{
  "model": "image inpainting model",
  "train_examples": 22083,
  "image_size": 48,
  "loss": "l1",
  "norm": "batchnorm",
  "block": "basic",
  "upsampling": "nearest_conv",
  "optimizer": "muon",
  "learning_rate": 0.0048,
  "adamw_lr_other_params": 0.0011,
  "ema_decay": 0.99,
  "batch_size": 384,
  "lr_schedule": "poly",
  "adamw_weight_decay_other_params": 0.05
}
Rows from block 6 of a small image inpainting model, named by matrix and row number. Rows with one number belong to one channel. Each number is 50 + 12 x the weight over its row's rms, rounded and kept within 0 to 99. All counts start at 0.
After each channel's rows are labels from the 100 images, of 14848, where the channel reaches its highest value: "top examples" is what is common among them. Only what is clearly more common there than usual is listed. The data: telescope images of galaxies (Galaxy Zoo DECaLS). In brackets: how many of the 100.
# convs0: first 3x3 conv (model.mid.0.convs.0.weight, 256x256x3x3, each kernel summed), inputs 0-85
# convs1: second 3x3 conv (model.mid.0.convs.1.weight, 256x256x3x3, transposed, each kernel summed), outputs 0-85

convs0.194:45 47 56 44 26 68 56 58 36 76 56 49 27 45 36 76 59 39 45 62 67 66 48 61 51 54 42 43 49 49 55 64 57 50 37 74 66 60 41 49 80 49 42 53 54 66 61 45 55 59 62 49 57 35 40 41 59 46 61 45 48 41 24 52 41 33 57 37 47 45 49 26 48 46 52 40 52 46 53 57 48 50 48 64 48 56
convs1.194:55 50 43 59 69 41 40 53 66 39 43 33 54 58 52 45 26 34 38 41 25 67 49 46 51 41 39 45 44 50 63 48 46 39 46 39 54 53 52 64 49 60 53 49 56 62 33 64 42 49 35 36 58 51 56 49 29 41 47 51 48 55 57 57 61 50 28 60 30 34 33 54 56 24 44 31 37 59 44 69 48 75 61 56 51 50
top examples: shape: featured or disk (78); spiral arms: yes (43); edge-on disk: yes (30)

convs0.154:52 37 19 65 59 35 54 62 63 68 50 41 53 63 53 56 57 69 52 48 73 41 54 49 53 48 46 63 46 55 62 25 67 60 59 53 56 41 36 59 37 33 57 60 59 61 51 33 34 41 62 37 42 30 68 57 81 43 82 41 70 47 57 54 43 67 51 38 47 52 40 62 60 49 42 68 33 49 49 67 54 45 55 37 53 78
convs1.154:51 70 44 65 43 63 53 40 26 54 63 49 55 56 69 52 52 42 94 56 83 40 27 30 65 50 46 50 59 44 38 49 53 58 64 48 76 61 62 65 51 48 52 40 82 55 57 49 41 45 49 70 45 38 57 41 64 66 85 68 44 28 35 54 51 51 60 52 80 64 54 59 46 49 42 63 52 64 57 62 26 37 49 42 57 42
top examples: shape: featured or disk (67); edge-on disk: no (50); spiral arms: yes (39)

convs0.207:66 54 45 48 57 37 58 39 42 50 61 48 57 49 49 30 38 42 47 54 54 41 48 34 56 47 60 25 44 49 63 51 51 57 56 41 60 40 49 44 60 28 60 37 41 50 62 50 25 57 36 43 46 57 56 16 67 50 88 45 52 43 58 47 70 48 58 42 68 46 66 46 48 38 61 51 57 47 73 46 44 50 44 36 47 57
convs1.207:40 57 36 32 55 35 44 63 40 39 37 31 48 45 54 71 39 58 57 34 40 62 44 70 60 65 49 44 38 42 46 31 48 46 73 49 52 52 80 24 48 42 62 49 72 89 58 57 65 60 48 68 54 54 50 64 81 58 56 44 50 53 33 42 37 68 60 56 56 66 45 41 66 37 38 57 32 71 49 69 40 46 61 46 57 89
top examples: roundness: round (48)

convs0.43:44 47 40 57 39 52 71 51 33 51 30 49 52 65 48 50 47 47 42 59 75 61 41 64 62 55 56 69 36 46 28 28 31 43 51 50 37 57 65 48 52 66 74 70 67 38 54 76 37 40 52 57 52 49 53 53 49 50 67 29 46 46 67 41 48 53 45 48 73 42 56 50 53 79 61 24 51 54 49 39 62 53 52 43 63 36
convs1.43:44 71 47 57 27 41 44 67 52 51 50 61 66 63 57 38 63 60 65 55 63 33 38 52 26 54 33 54 46 33 45 47 40 77 38 36 59 46 54 34 54 28 81 65 60 46 50 53 56 35 63 57 43 29 71 69 82 48 76 38 65 35 34 61 67 51 47 41 56 35 55 43 49 67 32 68 50 62 41 43 47 47 51 52 53 53
top examples: shape: featured or disk (74); edge-on disk: no (64); spiral arms: yes (50)

convs0.36:34 63 51 56 41 19 66 47 47 30 56 58 54 41 54 52 36 61 49 62 36 51 33 55 70 39 45 49 42 52 55 30 70 24 35 51 39 49 46 63 47 37 46 66 64 39 33 48 66 30 47 62 39 44 63 54 83 41 42 38 49 53 42 62 49 43 57 58 75 37 46 43 40 43 53 65 30 55 60 58 47 60 54 34 68 44
convs1.36:68 62 55 60 57 53 61 51 39 51 51 43 59 26 69 44 58 48 60 46 36 54 31 37 39 60 52 24 47 33 51 43 65 49 55 18 56 74 48 72 46 43 36 40 59 53 50 55 44 32 57 40 43 64 66 60 62 71 61 36 60 33 50 48 56 67 60 54 56 66 50 63 54 39 61 57 49 31 75 36 30 59 57 59 60 49
top examples: edge-on disk: no (94); shape: featured or disk (94); spiral arms: yes (78)

convs0.155:26 52 49 45 46 37 43 67 45 49 34 18 36 48 51 70 52 67 57 55 57 44 50 59 39 53 51 47 41 67 51 43 51 40 47 40 72 59 45 67 55 49 53 57 62 36 46 54 44 59 55 31 14 47 52 71 55 48 47 58 46 57 58 64 43 43 53 55 34 71 51 48 55 47 69 52 50 51 45 55 80 52 40 47 29 50
convs1.155:43 34 43 69 46 60 57 54 58 77 79 68 45 47 39 45 34 66 41 45 43 27 42 36 59 61 55 56 59 42 58 51 32 51 44 49 45 53 67 35 45 51 42 48 47 74 49 44 45 62 67 19 77 56 54 58 66 55 70 46 50 54 39 72 39 48 54 41 74 58 47 62 49 38 55 33 59 44 22 58 64 71 32 51 52 25
top examples: spiral arms: yes (41)

convs0.167:56 53 41 53 63 42 41 37 54 54 68 37 52 48 77 43 52 39 55 28 54 33 50 53 53 34 64 57 60 40 56 55 65 42 59 36 46 59 45 49 60 41 40 46 58 42 40 42 56 54 52 38 57 64 41 45 54 87 49 51 75 51 36 59 74 35 60 57 58 48 56 65 46 37 26 45 36 33 63 40 54 26 61 55 33 55
convs1.167:51 52 40 38 54 50 27 64 51 67 35 42 62 36 46 39 36 60 51 49 57 60 65 53 49 59 55 40 53 58 53 47 56 53 84 82 54 57 27 58 22 43 31 27 57 30 59 56 51 48 55 56 39 40 38 28 43 42 23 41 14 44 54 56 47 66 41 43 46 48 62 68 44 55 71 42 34 42 56 55 54 34 62 68 58 47
top examples: shape: featured or disk (78); edge-on disk: no (75); spiral arms: yes (68)

convs0.55:62 49 55 71 66 53 79 40 47 33 41 36 29 39 73 59 69 31 70 65 65 55 48 55 45 58 44 35 60 54 55 32 52 43 39 31 51 43 36 55 46 56 37 42 44 53 58 72 42 71 36 65 31 50 45 51 67 63 49 31 50 42 54 47 55 48 57 52 73 37 59 62 48 47 66 45 55 33 36 41 49 58 48 52 65 70
convs1.55:43 62 45 58 29 36 30 48 58 78 67 51 57 54 60 34 41 34 54 37 50 53 60 40 56 46 58 50 47 51 58 51 60 48 64 63 37 60 43 36 47 45 50 29 52 46 43 34 54 52 53 75 51 47 26 50 41 53 59 49 27 47 49 78 33 43 54 42 65 56 58 42 59 54 76 62 70 53 51 57 37 25 44 44 47 35
top examples: edge-on disk: no (50); spiral arms: yes (39)

convs0.230:54 31 43 48 41 34 42 62 46 42 71 54 49 61 55 53 54 26 49 68 53 53 60 59 68 57 48 42 49 47 64 53 45 49 52 26 63 57 49 58 59 26 52 34 34 53 61 37 50 50 06 43 47 34 38 51 74 36 70 42 41 37 57 37 71 48 51 43 57 71 53 42 34 72 39 36 34 61 52 61 36 46 45 34 29 40
convs1.230:58 44 25 19 67 46 52 40 30 49 39 56 25 49 75 78 54 67 64 51 61 71 59 57 58 35 35 31 52 38 40 55 55 59 60 56 60 40 45 53 54 49 62 51 66 67 42 61 44 70 52 48 58 48 47 49 41 58 59 50 33 57 65 68 65 56 57 44 38 66 54 48 67 60 48 64 30 68 34 45 31 30 55 54 52 58
top examples: roundness: round (46)

convs0.214:46 57 24 38 51 23 28 54 37 44 35 54 69 50 53 40 41 28 42 46 51 55 44 40 67 61 82 52 57 36 75 46 38 36 61 38 48 36 61 44 48 32 61 32 36 42 48 59 15 62 31 37 41 49 51 41 57 55 93 43 36 27 42 34 45 44 59 36 49 37 52 54 64 76 29 68 59 30 59 54 42 22 58 46 46 58
convs1.214:63 73 42 36 53 45 69 47 34 34 37 46 38 59 43 58 37 35 47 23 50 65 43 59 54 53 67 45 38 60 54 65 58 49 56 40 54 70 49 47 27 38 74 51 45 45 58 68 52 53 46 60 37 69 62 43 52 55 66 36 51 52 58 53 51 49 55 49 61 51 39 56 65 54 61 55 45 56 42 57 42 48 46 37 32 74
top examples: shape: featured or disk (85); edge-on disk: no (84); spiral arms: yes (69)

convs0.162:46 41 42 42 36 53 45 53 69 41 59 60 57 42 32 40 61 54 52 37 39 57 54 32 59 52 54 33 30 38 51 54 41 56 61 39 47 45 44 61 58 52 24 32 13 71 37 59 37 38 48 68 41 45 45 35 89 46 65 52 48 46 42 36 68 54 47 60 70 73 64 32 47 66 53 63 49 44 58 50 61 50 57 28 65 36
convs1.162:52 41 57 48 59 63 62 59 36 42 47 53 45 49 56 57 94 53 51 46 60 69 63 79 65 38 54 51 57 61 47 67 41 43 46 59 49 43 46 29 34 52 62 74 54 59 37 62 60 44 43 51 71 53 53 58 50 44 49 48 58 44 49 64 61 43 38 50 65 39 43 49 56 64 50 55 52 72 57 61 44 37 69 60 56 68
top examples: roundness: round (47)

convs0.248:57 61 70 28 48 41 55 68 52 59 44 37 65 55 51 69 41 55 63 46 54 44 50 76 62 53 41 56 62 50 61 38 54 53 49 57 56 32 42 51 69 53 69 58 62 48 37 51 45 38 49 51 30 48 71 77 58 56 52 48 46 56 43 53 56 54 18 34 41 52 58 58 50 51 67 38 27 68 52 58 61 52 44 32 38 46
convs1.248:44 59 47 59 41 54 55 59 53 43 59 42 52 54 46 38 65 44 37 54 70 46 24 20 59 44 59 63 47 51 35 31 34 46 38 57 48 57 77 43 75 70 52 39 52 60 39 34 45 44 48 47 54 51 55 65 86 63 74 54 53 44 52 59 63 38 42 39 56 43 56 50 47 44 41 41 69 57 38 50 44 62 52 45 74 51
top examples: roundness: cigar-shaped (25)

convs0.242:42 40 51 54 55 57 26 43 43 57 34 52 56 62 36 53 87 58 56 55 43 42 65 35 44 46 41 22 44 45 63 54 64 47 60 42 59 30 46 69 48 53 58 64 51 44 69 70 11 58 43 62 51 49 28 32 67 32 65 61 36 43 51 47 72 36 78 65 65 54 47 33 52 68 47 41 76 56 56 44 51 41 38 42 66 58
convs1.242:67 44 77 52 42 29 45 53 60 23 53 40 32 37 65 67 60 46 36 41 50 74 53 60 66 58 76 38 47 78 28 53 70 40 43 42 62 62 48 49 44 55 56 55 38 65 61 63 53 59 41 40 56 58 45 69 60 51 35 61 53 42 66 52 57 48 46 38 32 53 54 53 39 40 45 71 55 61 44 47 45 54 39 36 45 49
top examples: roundness: round (45)

convs0.57:51 46 49 40 37 70 54 62 39 56 63 56 43 43 35 54 50 53 60 52 73 59 36 59 55 47 63 41 42 43 48 42 48 59 50 24 48 56 57 56 70 32 47 55 42 61 46 56 59 45 61 65 42 57 50 49 76 40 81 51 33 24 52 57 62 60 59 29 55 25 52 34 56 65 69 58 44 61 46 61 52 31 56 25 70 38
convs1.57:37 69 36 69 26 17 60 73 55 48 50 52 50 56 59 45 56 46 54 62 52 59 40 64 57 49 48 59 32 51 48 63 66 71 48 24 70 42 49 39 53 59 73 42 73 51 61 51 48 62 55 48 59 47 54 56 66 57 61 55 53 60 38 45 34 56 60 66 40 52 51 36 56 40 47 68 37 78 71 60 43 60 37 41 70 85
top examples: spiral arms: yes (42)

convs0.44:56 48 48 68 40 50 40 68 44 50 39 58 62 47 49 43 61 30 49 47 71 37 48 26 62 68 56 44 57 45 42 47 64 59 37 47 39 23 47 28 62 61 75 41 40 44 40 62 57 52 47 69 44 64 59 53 66 29 65 37 43 37 59 39 66 42 53 42 67 39 59 51 37 60 59 38 58 70 44 36 37 36 63 32 66 35
convs1.44:45 45 52 48 49 46 67 71 41 37 67 62 49 39 49 40 71 53 44 54 72 51 49 45 80 43 68 56 64 48 70 55 60 52 44 41 37 52 55 46 71 41 52 41 62 64 55 33 60 39 53 63 68 45 49 50 99 49 58 47 34 49 46 51 61 54 40 44 69 27 66 28 49 56 48 71 65 56 48 62 49 41 46 53 68 45
top examples: roundness: in between (60)

convs0.10:54 54 53 59 58 62 72 34 35 56 64 44 54 46 68 40 34 53 63 47 61 62 58 63 45 39 65 39 55 48 30 50 54 53 41 56 62 68 52 38 35 53 48 54 69 42 66 67 42 66 39 49 38 47 56 52 60 70 72 51 30 48 65 55 48 60 42 50 65 38 66 43 53 32 57 69 62 48 35 28 42 46 47 37 55 49
convs1.10:37 85 41 45 53 42 37 57 57 67 57 25 55 53 66 46 52 39 74 38 46 50 31 44 49 52 44 48 45 52 45 32 39 68 59 41 83 52 63 46 39 53 50 51 59 63 58 76 49 47 39 68 55 50 47 47 57 52 73 54 31 30 35 45 70 52 38 49 32 50 71 28 48 65 58 58 68 54 51 59 33 28 41 55 63 52
top examples: shape: featured or disk (79); edge-on disk: yes (38)

convs0.37:44 41 43 54 84 57 49 34 49 63 58 74 36 54 38 55 51 70 37 28 63 51 40 29 60 61 27 61 48 49 40 58 61 62 59 77 28 42 57 56 53 52 55 68 58 72 52 58 50 50 34 54 62 56 49 41 52 62 52 65 51 44 61 48 45 52 37 36 62 27 57 57 39 49 44 47 46 49 61 55 42 55 59 42 47 67
convs1.37:46 55 58 51 39 37 35 60 61 38 70 19 47 77 48 55 87 48 52 41 32 44 48 24 35 43 60 54 47 72 64 47 47 61 35 48 45 56 44 77 47 58 45 61 32 28 55 56 52 51 58 45 47 53 11 58 70 38 44 59 44 66 57 57 42 51 38 38 46 52 60 55 50 51 44 46 63 46 29 45 58 46 61 37 24 32
top examples: edge-on disk: yes (37); roundness: cigar-shaped (31)

convs0.176:55 23 67 47 76 60 46 41 41 34 24 62 73 55 68 45 28 48 41 34 55 46 86 72 47 69 49 54 32 49 49 44 54 50 45 47 57 37 44 49 41 42 50 61 59 44 60 46 47 44 46 54 56 45 59 64 80 64 57 56 67 79 61 43 50 48 43 46 68 86 40 44 36 40 47 79 36 68 54 62 50 49 52 60 54 53
convs1.176:49 54 35 48 39 47 38 50 38 54 50 37 44 83 51 96 57 56 45 53 39 45 60 27 45 52 60 63 53 56 70 26 23 69 43 49 54 55 58 55 41 52 49 59 42 37 56 46 53 51 35 40 54 48 43 49 42 44 51 54 43 61 28 58 28 65 56 66 56 39 40 21 58 53 37 46 42 44 48 35 39 44 35 44 38 48
top examples: roundness: cigar-shaped (30); edge-on disk: yes (26)

convs0.115:56 45 58 51 83 72 37 44 49 54 52 42 57 49 55 38 53 36 46 30 57 44 68 59 37 83 47 53 46 57 51 28 54 48 32 37 46 32 57 42 39 51 71 61 44 60 55 45 40 42 47 54 54 52 47 63 51 59 59 45 67 66 37 19 39 58 61 58 49 42 48 47 48 52 54 57 73 66 42 55 40 42 49 65 58 56
convs1.115:41 57 60 32 47 67 51 75 57 61 51 39 35 62 49 65 61 47 49 77 37 52 52 36 52 49 57 37 46 50 80 42 37 62 50 61 59 56 59 39 50 44 60 43 47 36 57 51 57 63 60 42 51 39 48 83 37 45 70 51 40 70 24 62 59 58 54 26 62 45 55 49 74 40 28 31 39 46 38 18 51 40 57 46 47 42
top examples: edge-on disk: no (54); spiral arms: yes (45)

convs0.30:55 40 69 59 55 44 37 51 52 36 42 58 57 54 51 43 80 42 32 50 46 30 46 23 48 50 63 37 48 45 55 48 69 58 48 32 54 48 45 54 43 52 58 61 25 49 68 60 41 49 44 51 55 47 38 54 64 31 49 59 59 59 65 55 58 45 47 57 46 62 60 45 38 62 42 58 79 42 42 50 87 51 44 44 54 54
convs1.30:61 49 63 46 50 31 62 41 65 31 64 50 27 47 46 72 75 53 50 56 64 64 44 69 73 48 55 56 68 63 42 41 57 38 57 56 41 32 42 45 40 66 68 43 56 87 64 48 55 51 55 40 53 61 51 53 69 48 42 58 38 29 59 45 51 42 40 40 42 66 55 56 42 55 47 45 43 47 49 47 55 34 55 37 53 45
top examples: roundness: round (45)

convs0.168:26 46 49 55 50 36 45 44 43 53 48 68 55 69 62 43 85 58 49 74 50 62 48 64 84 56 59 67 65 52 52 47 50 39 39 50 41 33 56 48 56 71 48 54 44 57 57 43 65 60 44 31 29 49 53 45 50 61 40 38 58 52 50 46 38 20 59 76 63 58 70 47 35 53 34 32 73 53 56 51 31 44 62 30 59 30
convs1.168:73 59 53 46 49 78 48 36 48 57 64 57 41 67 42 58 28 55 27 63 45 32 36 40 44 42 28 26 57 63 48 62 57 55 38 49 46 65 44 67 73 37 47 35 44 14 35 36 54 63 57 59 60 50 33 58 37 68 53 51 47 52 61 50 61 48 36 45 60 65 45 49 72 49 40 51 44 40 63 31 61 53 45 46 34 32
top examples: shape: featured or disk (60); edge-on disk: yes (29)

convs0.125:56 47 47 56 42 49 50 69 33 52 29 63 68 36 53 52 44 52 28 48 55 35 51 30 60 60 51 40 61 60 47 52 64 60 34 61 30 27 69 34 59 54 62 52 40 63 61 51 54 28 40 52 49 59 63 56 80 38 59 42 39 48 56 45 59 37 31 43 48 51 47 55 58 48 55 58 56 74 54 34 46 33 71 34 56 34
convs1.125:46 56 60 53 35 32 55 62 39 39 51 72 46 55 39 51 63 27 36 65 61 39 62 47 72 56 60 45 72 38 54 57 45 29 68 27 40 39 56 56 63 45 62 48 27 67 45 37 41 60 24 45 52 69 55 39 85 36 43 39 48 49 54 44 63 40 42 36 52 35 79 34 28 54 51 70 64 57 45 40 47 34 24 49 58 50
top examples: roundness: cigar-shaped (38)

convs0.42:51 43 53 50 32 49 72 71 58 74 45 54 61 60 62 38 63 45 53 58 42 38 60 57 58 61 29 37 36 59 51 75 50 44 53 40 65 39 38 61 56 39 55 33 63 39 34 25 41 45 51 16 41 39 54 36 49 64 56 34 46 49 35 49 89 45 34 67 64 39 52 47 47 36 49 69 54 46 39 38 30 53 39 49 46 28
convs1.42:58 54 43 54 59 54 29 49 61 31 52 23 55 41 46 52 34 59 62 67 23 52 67 72 73 67 49 36 45 48 47 67 61 50 52 64 75 45 40 49 51 67 54 51 62 40 65 51 47 52 39 62 25 49 53 52 66 53 49 42 49 71 65 26 65 54 27 53 46 65 37 22 43 51 49 78 21 42 47 50 52 43 49 50 50 42
top examples: shape: featured or disk (61); edge-on disk: yes (53); roundness: cigar-shaped (29)

convs0.29:47 54 44 41 59 40 47 64 46 63 53 67 63 57 59 47 49 59 56 35 42 53 34 68 44 50 28 74 42 53 06 22 15 48 60 27 33 51 62 66 51 63 59 41 57 45 26 65 29 44 60 60 78 53 51 71 73 67 55 49 46 55 64 52 56 58 43 56 54 48 49 47 67 71 49 29 25 49 43 58 62 40 49 46 61 55
convs1.29:42 56 57 63 36 46 60 49 58 42 43 47 68 62 50 46 26 58 37 56 73 60 39 40 39 44 56 53 65 44 39 46 60 67 69 43 40 35 56 22 47 41 63 65 45 44 50 52 57 65 55 39 62 53 57 53 80 21 46 50 64 55 43 53 51 59 48 52 56 49 46 40 24 72 47 58 50 72 50 61 57 61 39 56 46 54
top examples: edge-on disk: yes (38); roundness: cigar-shaped (38)

convs0.237:51 48 55 67 54 63 47 28 38 16 49 80 60 43 63 42 78 50 54 53 59 38 47 37 60 48 55 47 38 38 45 42 66 46 54 58 51 41 44 63 56 49 43 57 52 54 17 67 63 42 58 78 77 43 33 44 50 50 39 23 57 37 48 31 45 61 66 46 59 35 49 45 61 64 53 65 54 53 54 44 84 62 64 60 61 52
convs1.237:50 46 62 67 42 71 64 66 50 42 36 29 55 53 40 40 47 76 51 45 56 65 54 52 29 41 58 71 25 59 66 46 60 59 32 63 29 48 41 40 28 64 63 66 41 49 65 42 57 35 70 44 39 63 57 55 33 35 48 57 72 52 63 59 31 44 36 57 31 55 63 61 42 36 39 30 44 60 48 75 60 50 62 42 48 53
top examples: roundness: in between (64)

convs0.144:50 50 38 42 66 35 39 44 44 48 40 37 43 39 40 24 69 50 35 34 26 51 51 35 46 45 29 37 45 56 44 61 55 54 53 47 52 46 48 59 59 67 66 41 53 52 72 54 41 47 47 41 43 56 54 46 57 45 60 63 52 52 65 40 71 46 59 64 69 56 59 41 45 58 66 45 76 53 63 45 42 67 30 48 46 49
convs1.144:43 56 65 49 38 41 35 54 54 49 71 51 27 50 52 48 68 30 51 46 45 68 27 76 66 38 37 39 72 44 38 54 28 30 80 45 66 52 57 10 55 37 48 63 47 46 32 46 58 61 44 65 45 51 33 66 49 47 39 52 38 39 50 59 60 51 55 35 68 62 48 39 57 54 57 53 45 66 18 55 56 36 53 51 37 34
top examples: roundness: round (50)

convs0.253:41 61 33 47 68 33 51 42 47 43 54 64 58 32 28 74 43 46 48 49 47 51 45 48 81 55 51 57 48 42 49 19 57 48 52 61 53 46 67 42 56 57 70 62 55 47 39 46 63 67 69 45 63 51 37 41 68 58 60 29 45 63 46 45 54 38 46 47 80 17 40 46 36 50 47 37 55 51 43 51 42 42 46 50 44 53
convs1.253:64 54 55 54 39 64 72 46 44 65 46 32 72 63 59 27 37 52 51 29 13 66 21 46 41 48 64 56 38 46 63 54 41 44 43 63 48 83 52 56 59 38 47 33 45 43 54 50 33 40 61 44 41 56 57 43 43 70 58 56 54 37 37 54 27 62 67 63 66 44 46 61 50 41 67 55 49 47 64 41 45 78 71 52 56 52
top examples: shape: featured or disk (88); edge-on disk: no (86); spiral arms: yes (70)