{"arch": "unet", "model": "image inpainting model", "dataset": "telescope images of galaxies (Galaxy Zoo DECaLS)", "train_examples": 22083, "image_size": 48, "crop_scale_min": 0.5, "horizontal_flip": true, "translate": 0.12, "task": "inpainting", "loss": "l1", "norm": "batchnorm", "activation": "silu", "pixel_unshuffle": 2, "widths": [64, 128, 256], "blocks_per_level": 3, "block": "basic", "attention": false, "upsampling": "nearest_conv", "init": "kaiming_normal", "residual_init": "none", "optimizer": "muon", "muon_scale": "match_rms_adamw", "lr": 0.0048, "momentum": 0.95, "nesterov": true, "orthogonalizer": "newton_schulz_5", "adamw_lr_other_params": 0.0011, "ema_decay": 0.99, "steps": 8600, "batch_size": 384, "epochs": 149.5, "lr_schedule": "poly", "final_lr_fraction": 0.1, "warmup_steps": 250, "weight_decay": 0.03, "adamw_weight_decay_other_params": 0.05}
Rows from block 8 of a small image inpainting model, named by matrix and row number. Rows with one number belong to one channel. Each number is 500 + 25 x the weight over its row's rms, rounded and kept within 0 to 999. All counts start at 0. Numbers have three digits each. After the name is the row's rms in percent of the matrix's.
After each channel's rows are labels from the 100 images, of 14848, where the channel reaches its highest value: "top examples" is what is common among them; "colour at peak" is the nearest of a few named colours to the mean colour under the peak. Only what is clearly more common there than usual is listed. The data: telescope images of galaxies (Galaxy Zoo DECaLS). In brackets: how many of the 100.
# convs0: first 3x3 conv (model.decb.0.0.convs.0.weight, 128x256x3x3, each kernel summed), inputs 52-103
# convs1: second 3x3 conv (model.decb.0.0.convs.1.weight, 128x128x3x3, transposed, each kernel summed), outputs 64-127

convs0.58 099:453516506534488459519503461469543475453506485537488471507495489463529479493489502508491504466526531466439540456536526507505494473468471465517513483529506509
convs1.58 131:521410488510551512494503470508514483497462515498498514507511486495513501407490475493500501525495483480521494488542521498481485499457473509446470498497486494524492495504492509529506504505503500
top examples: spiral arms: yes (40)
colour at peak: grey (55); pink (43)

convs0.97 101:453462479503497501525488489484533509538501502518465505439490502486513483477505439493478473483498478522488530512454491485471505533493481510500552486493494475
convs1.97 104:504465512479463466470481482572504509500518510495453457503484488490508538481505477514458515480504506474474516461420454501496524502535497490526485474503511531532490492493504538509519512530509485
top examples: edge-on disk: yes (33); roundness: cigar-shaped (29)
colour at peak: grey (44)

convs0.16 104:485446509464484497515465512479499471467523499490441512468528544481434559492491431450485485514506448511509506556474498487490488492485491507495484455514492480
convs1.16 103:501529506488506526526496494505512480544515560515491504472484514482463481478498517544523499515486473480512505469525538504496515448451471526494488493486507497549501490508500490492484498478531497
top examples: shape: featured or disk (65); edge-on disk: yes (30)
colour at peak: grey (63); pink (26)

convs0.8 101:501479488529485553450493490493485482505508534490502532471492468507490434492507481497502498467513477467509526501480486485497502464506493510508531476453463459
convs1.8 104:512509474521516511500500504489462452513473503417507514477501468496442508486512498565522503472493508471510518459516521512471484498494480527495467504494457511497480507527487521455474491482486508
top examples: roundness: round (42)
colour at peak: pink (66)

convs0.29 117:462510487485479509523540441488475477489468516510473509516502486467529497498506494481474515538515508474455463516531498516485464469449483430496503468515470488
convs1.29 119:492555563487417480488498489523499493521482443499514498523493529512457522497479546517484484485487520515506507483513503505527507512521485475490505501523487503488517500472532509493491548492524490
top examples: shape: featured or disk (68); edge-on disk: no (62); spiral arms: yes (49)
colour at peak: pink (45); grey (43)

convs0.15 099:441488470499533488499541522485521506463461495488535490523508528545529458509495522476514477501485498490544483496467491528477488489472499469518513547491464489
convs1.15 081:491465508531566465470445485494483512510459470506477497497481502481453506523483464505483515492459513508468524515496462466474536508487478520512489498513481527519522489521512492485484492471490499
top examples: edge-on disk: yes (26)
colour at peak: pink (34); white (27)

convs0.74 102:466439491556507448492506487507489520478468491465506491509495512502451496503466528500486496511511484459442461488503482521491499484433503464521525488509518473
convs1.74 112:498523522475499462472489502514492491521490448467491468486492521459476515458434521488513484473482478509460514418501469501521518481500496527500483481478506482513491505531475494547500516491480522
top examples: spiral arms: yes (40)
colour at peak: grey (60); pink (37)

convs0.99 101:448519499481482487512518516525527485506465503466482468447518500512503473512482478459496462508479491497439504440463523508477497502523511504477487470529542526
convs1.99 097:458520518501508549531490495461492478537462473515507532482481518517465484513501458500461455529516493491489481510500515503443501470481525484468529477504489477493501462512469489503491506450504505
top examples: roundness: round (41)
colour at peak: grey (88)

convs0.22 093:479495515503495493492520499473549527465500523482461501463473526520500513504530498480513504463458460515492468520507527517501506460515496495497511483496487462
convs1.22 087:483488528453492497522535478474537526521511455495455499499478525498474472508457504501472482463506491487480487528533502461509509556459532485509516515519497489443486483502496469486497501495557500
top examples: edge-on disk: yes (39); roundness: cigar-shaped (35)
colour at peak: brown (51); grey (43)

convs0.0 111:505505494513478560555470501498484473498495528505497530527502477505476527476484511483481497528521502532538493485510498487492480478490478484475468489500517550
convs1.0 102:491519507491486509555501518492491513474507488514463509511515504486542488508482501474529487519510468495520511492552530519500499456509505450486524515465491515496480512496520506478491505455448527
top examples: edge-on disk: no (80); spiral arms: yes (68); bulge size: small (50)
colour at peak: grey (44)

convs0.73 091:515427482504501550489490508482529490521477531487460521417502481516498490509517476486505470527498476503513515516442494499473480477498505524508513496488476501
convs1.73 094:513480506496493523511506481488497488513517500463485500470474437476471488530526509460513434480498503444473509509479505487492526473503552500477495550506528533512487504474506437505497487501480472
top examples: edge-on disk: yes (32); roundness: cigar-shaped (25)
colour at peak: brown (49); grey (41)

convs0.69 086:510475494473473524521477473512491490508524506499514465498466485495461507475519489497494515477483485540492476500480469465502508514535527486508481529500491510
convs1.69 096:497516494496464521522526496493492493548494510510473482508532451483499494523545518475485493496518539517438487515485513535506485440495471534508506480491475494496526486536483541526502478535472503
top examples: roundness: cigar-shaped (27)
colour at peak: grey (60); pink (29)

convs0.72 088:511491509484492519514491484495486453497517489473472467476496530466490505485510461501474506463520492497534521453509477492498482520518511541489491488520503495
convs1.72 099:472486483508492483510512520461462510465495520472497496471529508513530450512506511522520535475501524468490494460494495456495506499447501502464523474494521501507516495521510454488501533495525485
top examples: shape: featured or disk (67); edge-on disk: yes (29)
colour at peak: brown (54)

convs0.71 105:445518535490538523433448510524446477465547527507526511506514532531450520557500516504498497506517506479492484513538495469518521554526511499499485487494481518
convs1.71 092:467466517475497480516492480515498473461502479527508512531493452519538467540504499444488492523507492485512513547496498505537500441500518494446491477502511528496475502505498420478516492450503484
top examples: roundness: cigar-shaped (32)
colour at peak: grey (54)

convs0.53 093:536495509503477474480488542469516475523464487522506492532489461510547472476510478512516531502503548528486474497520486506504478477475501493485486478529495523
convs1.53 107:468546475474463493528490474512490491496515504514528478545533457499531494511502516479525491490488526525510500476527488526503488485534507440496501504502478439473522469506513540462447484525466501
top examples: spiral arms: yes (41)
colour at peak: pink (57); grey (30)

convs0.61 104:525486489512528488506504534517459489545460516505461513441462524511538564475499526503486488492506548517552512486475498495483489499511506514543540503510486528
convs1.61 098:446508464469509487518494503521515519467507507504396490518492514531493508478510482533539503491481498435512466494479505497526513464506534511505528524497510494462480506481482499509500519501479451
top examples: edge-on disk: yes (27); roundness: cigar-shaped (25)
colour at peak: brown (49); grey (36)

convs0.123 103:391493527492509501491490441492491471467512490508449526482488451465463480528487505510480490495492503501427470517509524504498516465460505480425505468487477507
convs1.123 093:478551517511519505510494497485514528480544523519502474519525473501543480474520495470480509527524455491475487559503516489527529474499469517480523487463471469473494479518560481511520475434526521
top examples: spiral arms: yes (42); bulge size: small (26)
colour at peak: grey (62)

convs0.21 091:492495515465525477537547497498551479532509471492514486503507520529549449497511533489499456489470527490471514493482502494483524496518505515485544473516516516
convs1.21 099:520508520546476463514490489489491449496463501482519483519490535498511495535478535512488481474478458520522519469500456493489473535522414470511477477484457521476521486527503518448537512479545496
top examples: edge-on disk: yes (27)
colour at peak: pink (50); grey (26)

convs0.59 089:478459509542519540491479511480527460491527486472519533498524447497484513499498480496497492493504508491506526485578526497487536508527507496510548493478511510
convs1.59 086:525521468486501489549472518545490505458507466563515537499508571480462463480459502498520519496499514493506487523498534504519490503518456454514506452515486520514503480504478493500464496472499488
top examples: edge-on disk: yes (25)
colour at peak: grey (53)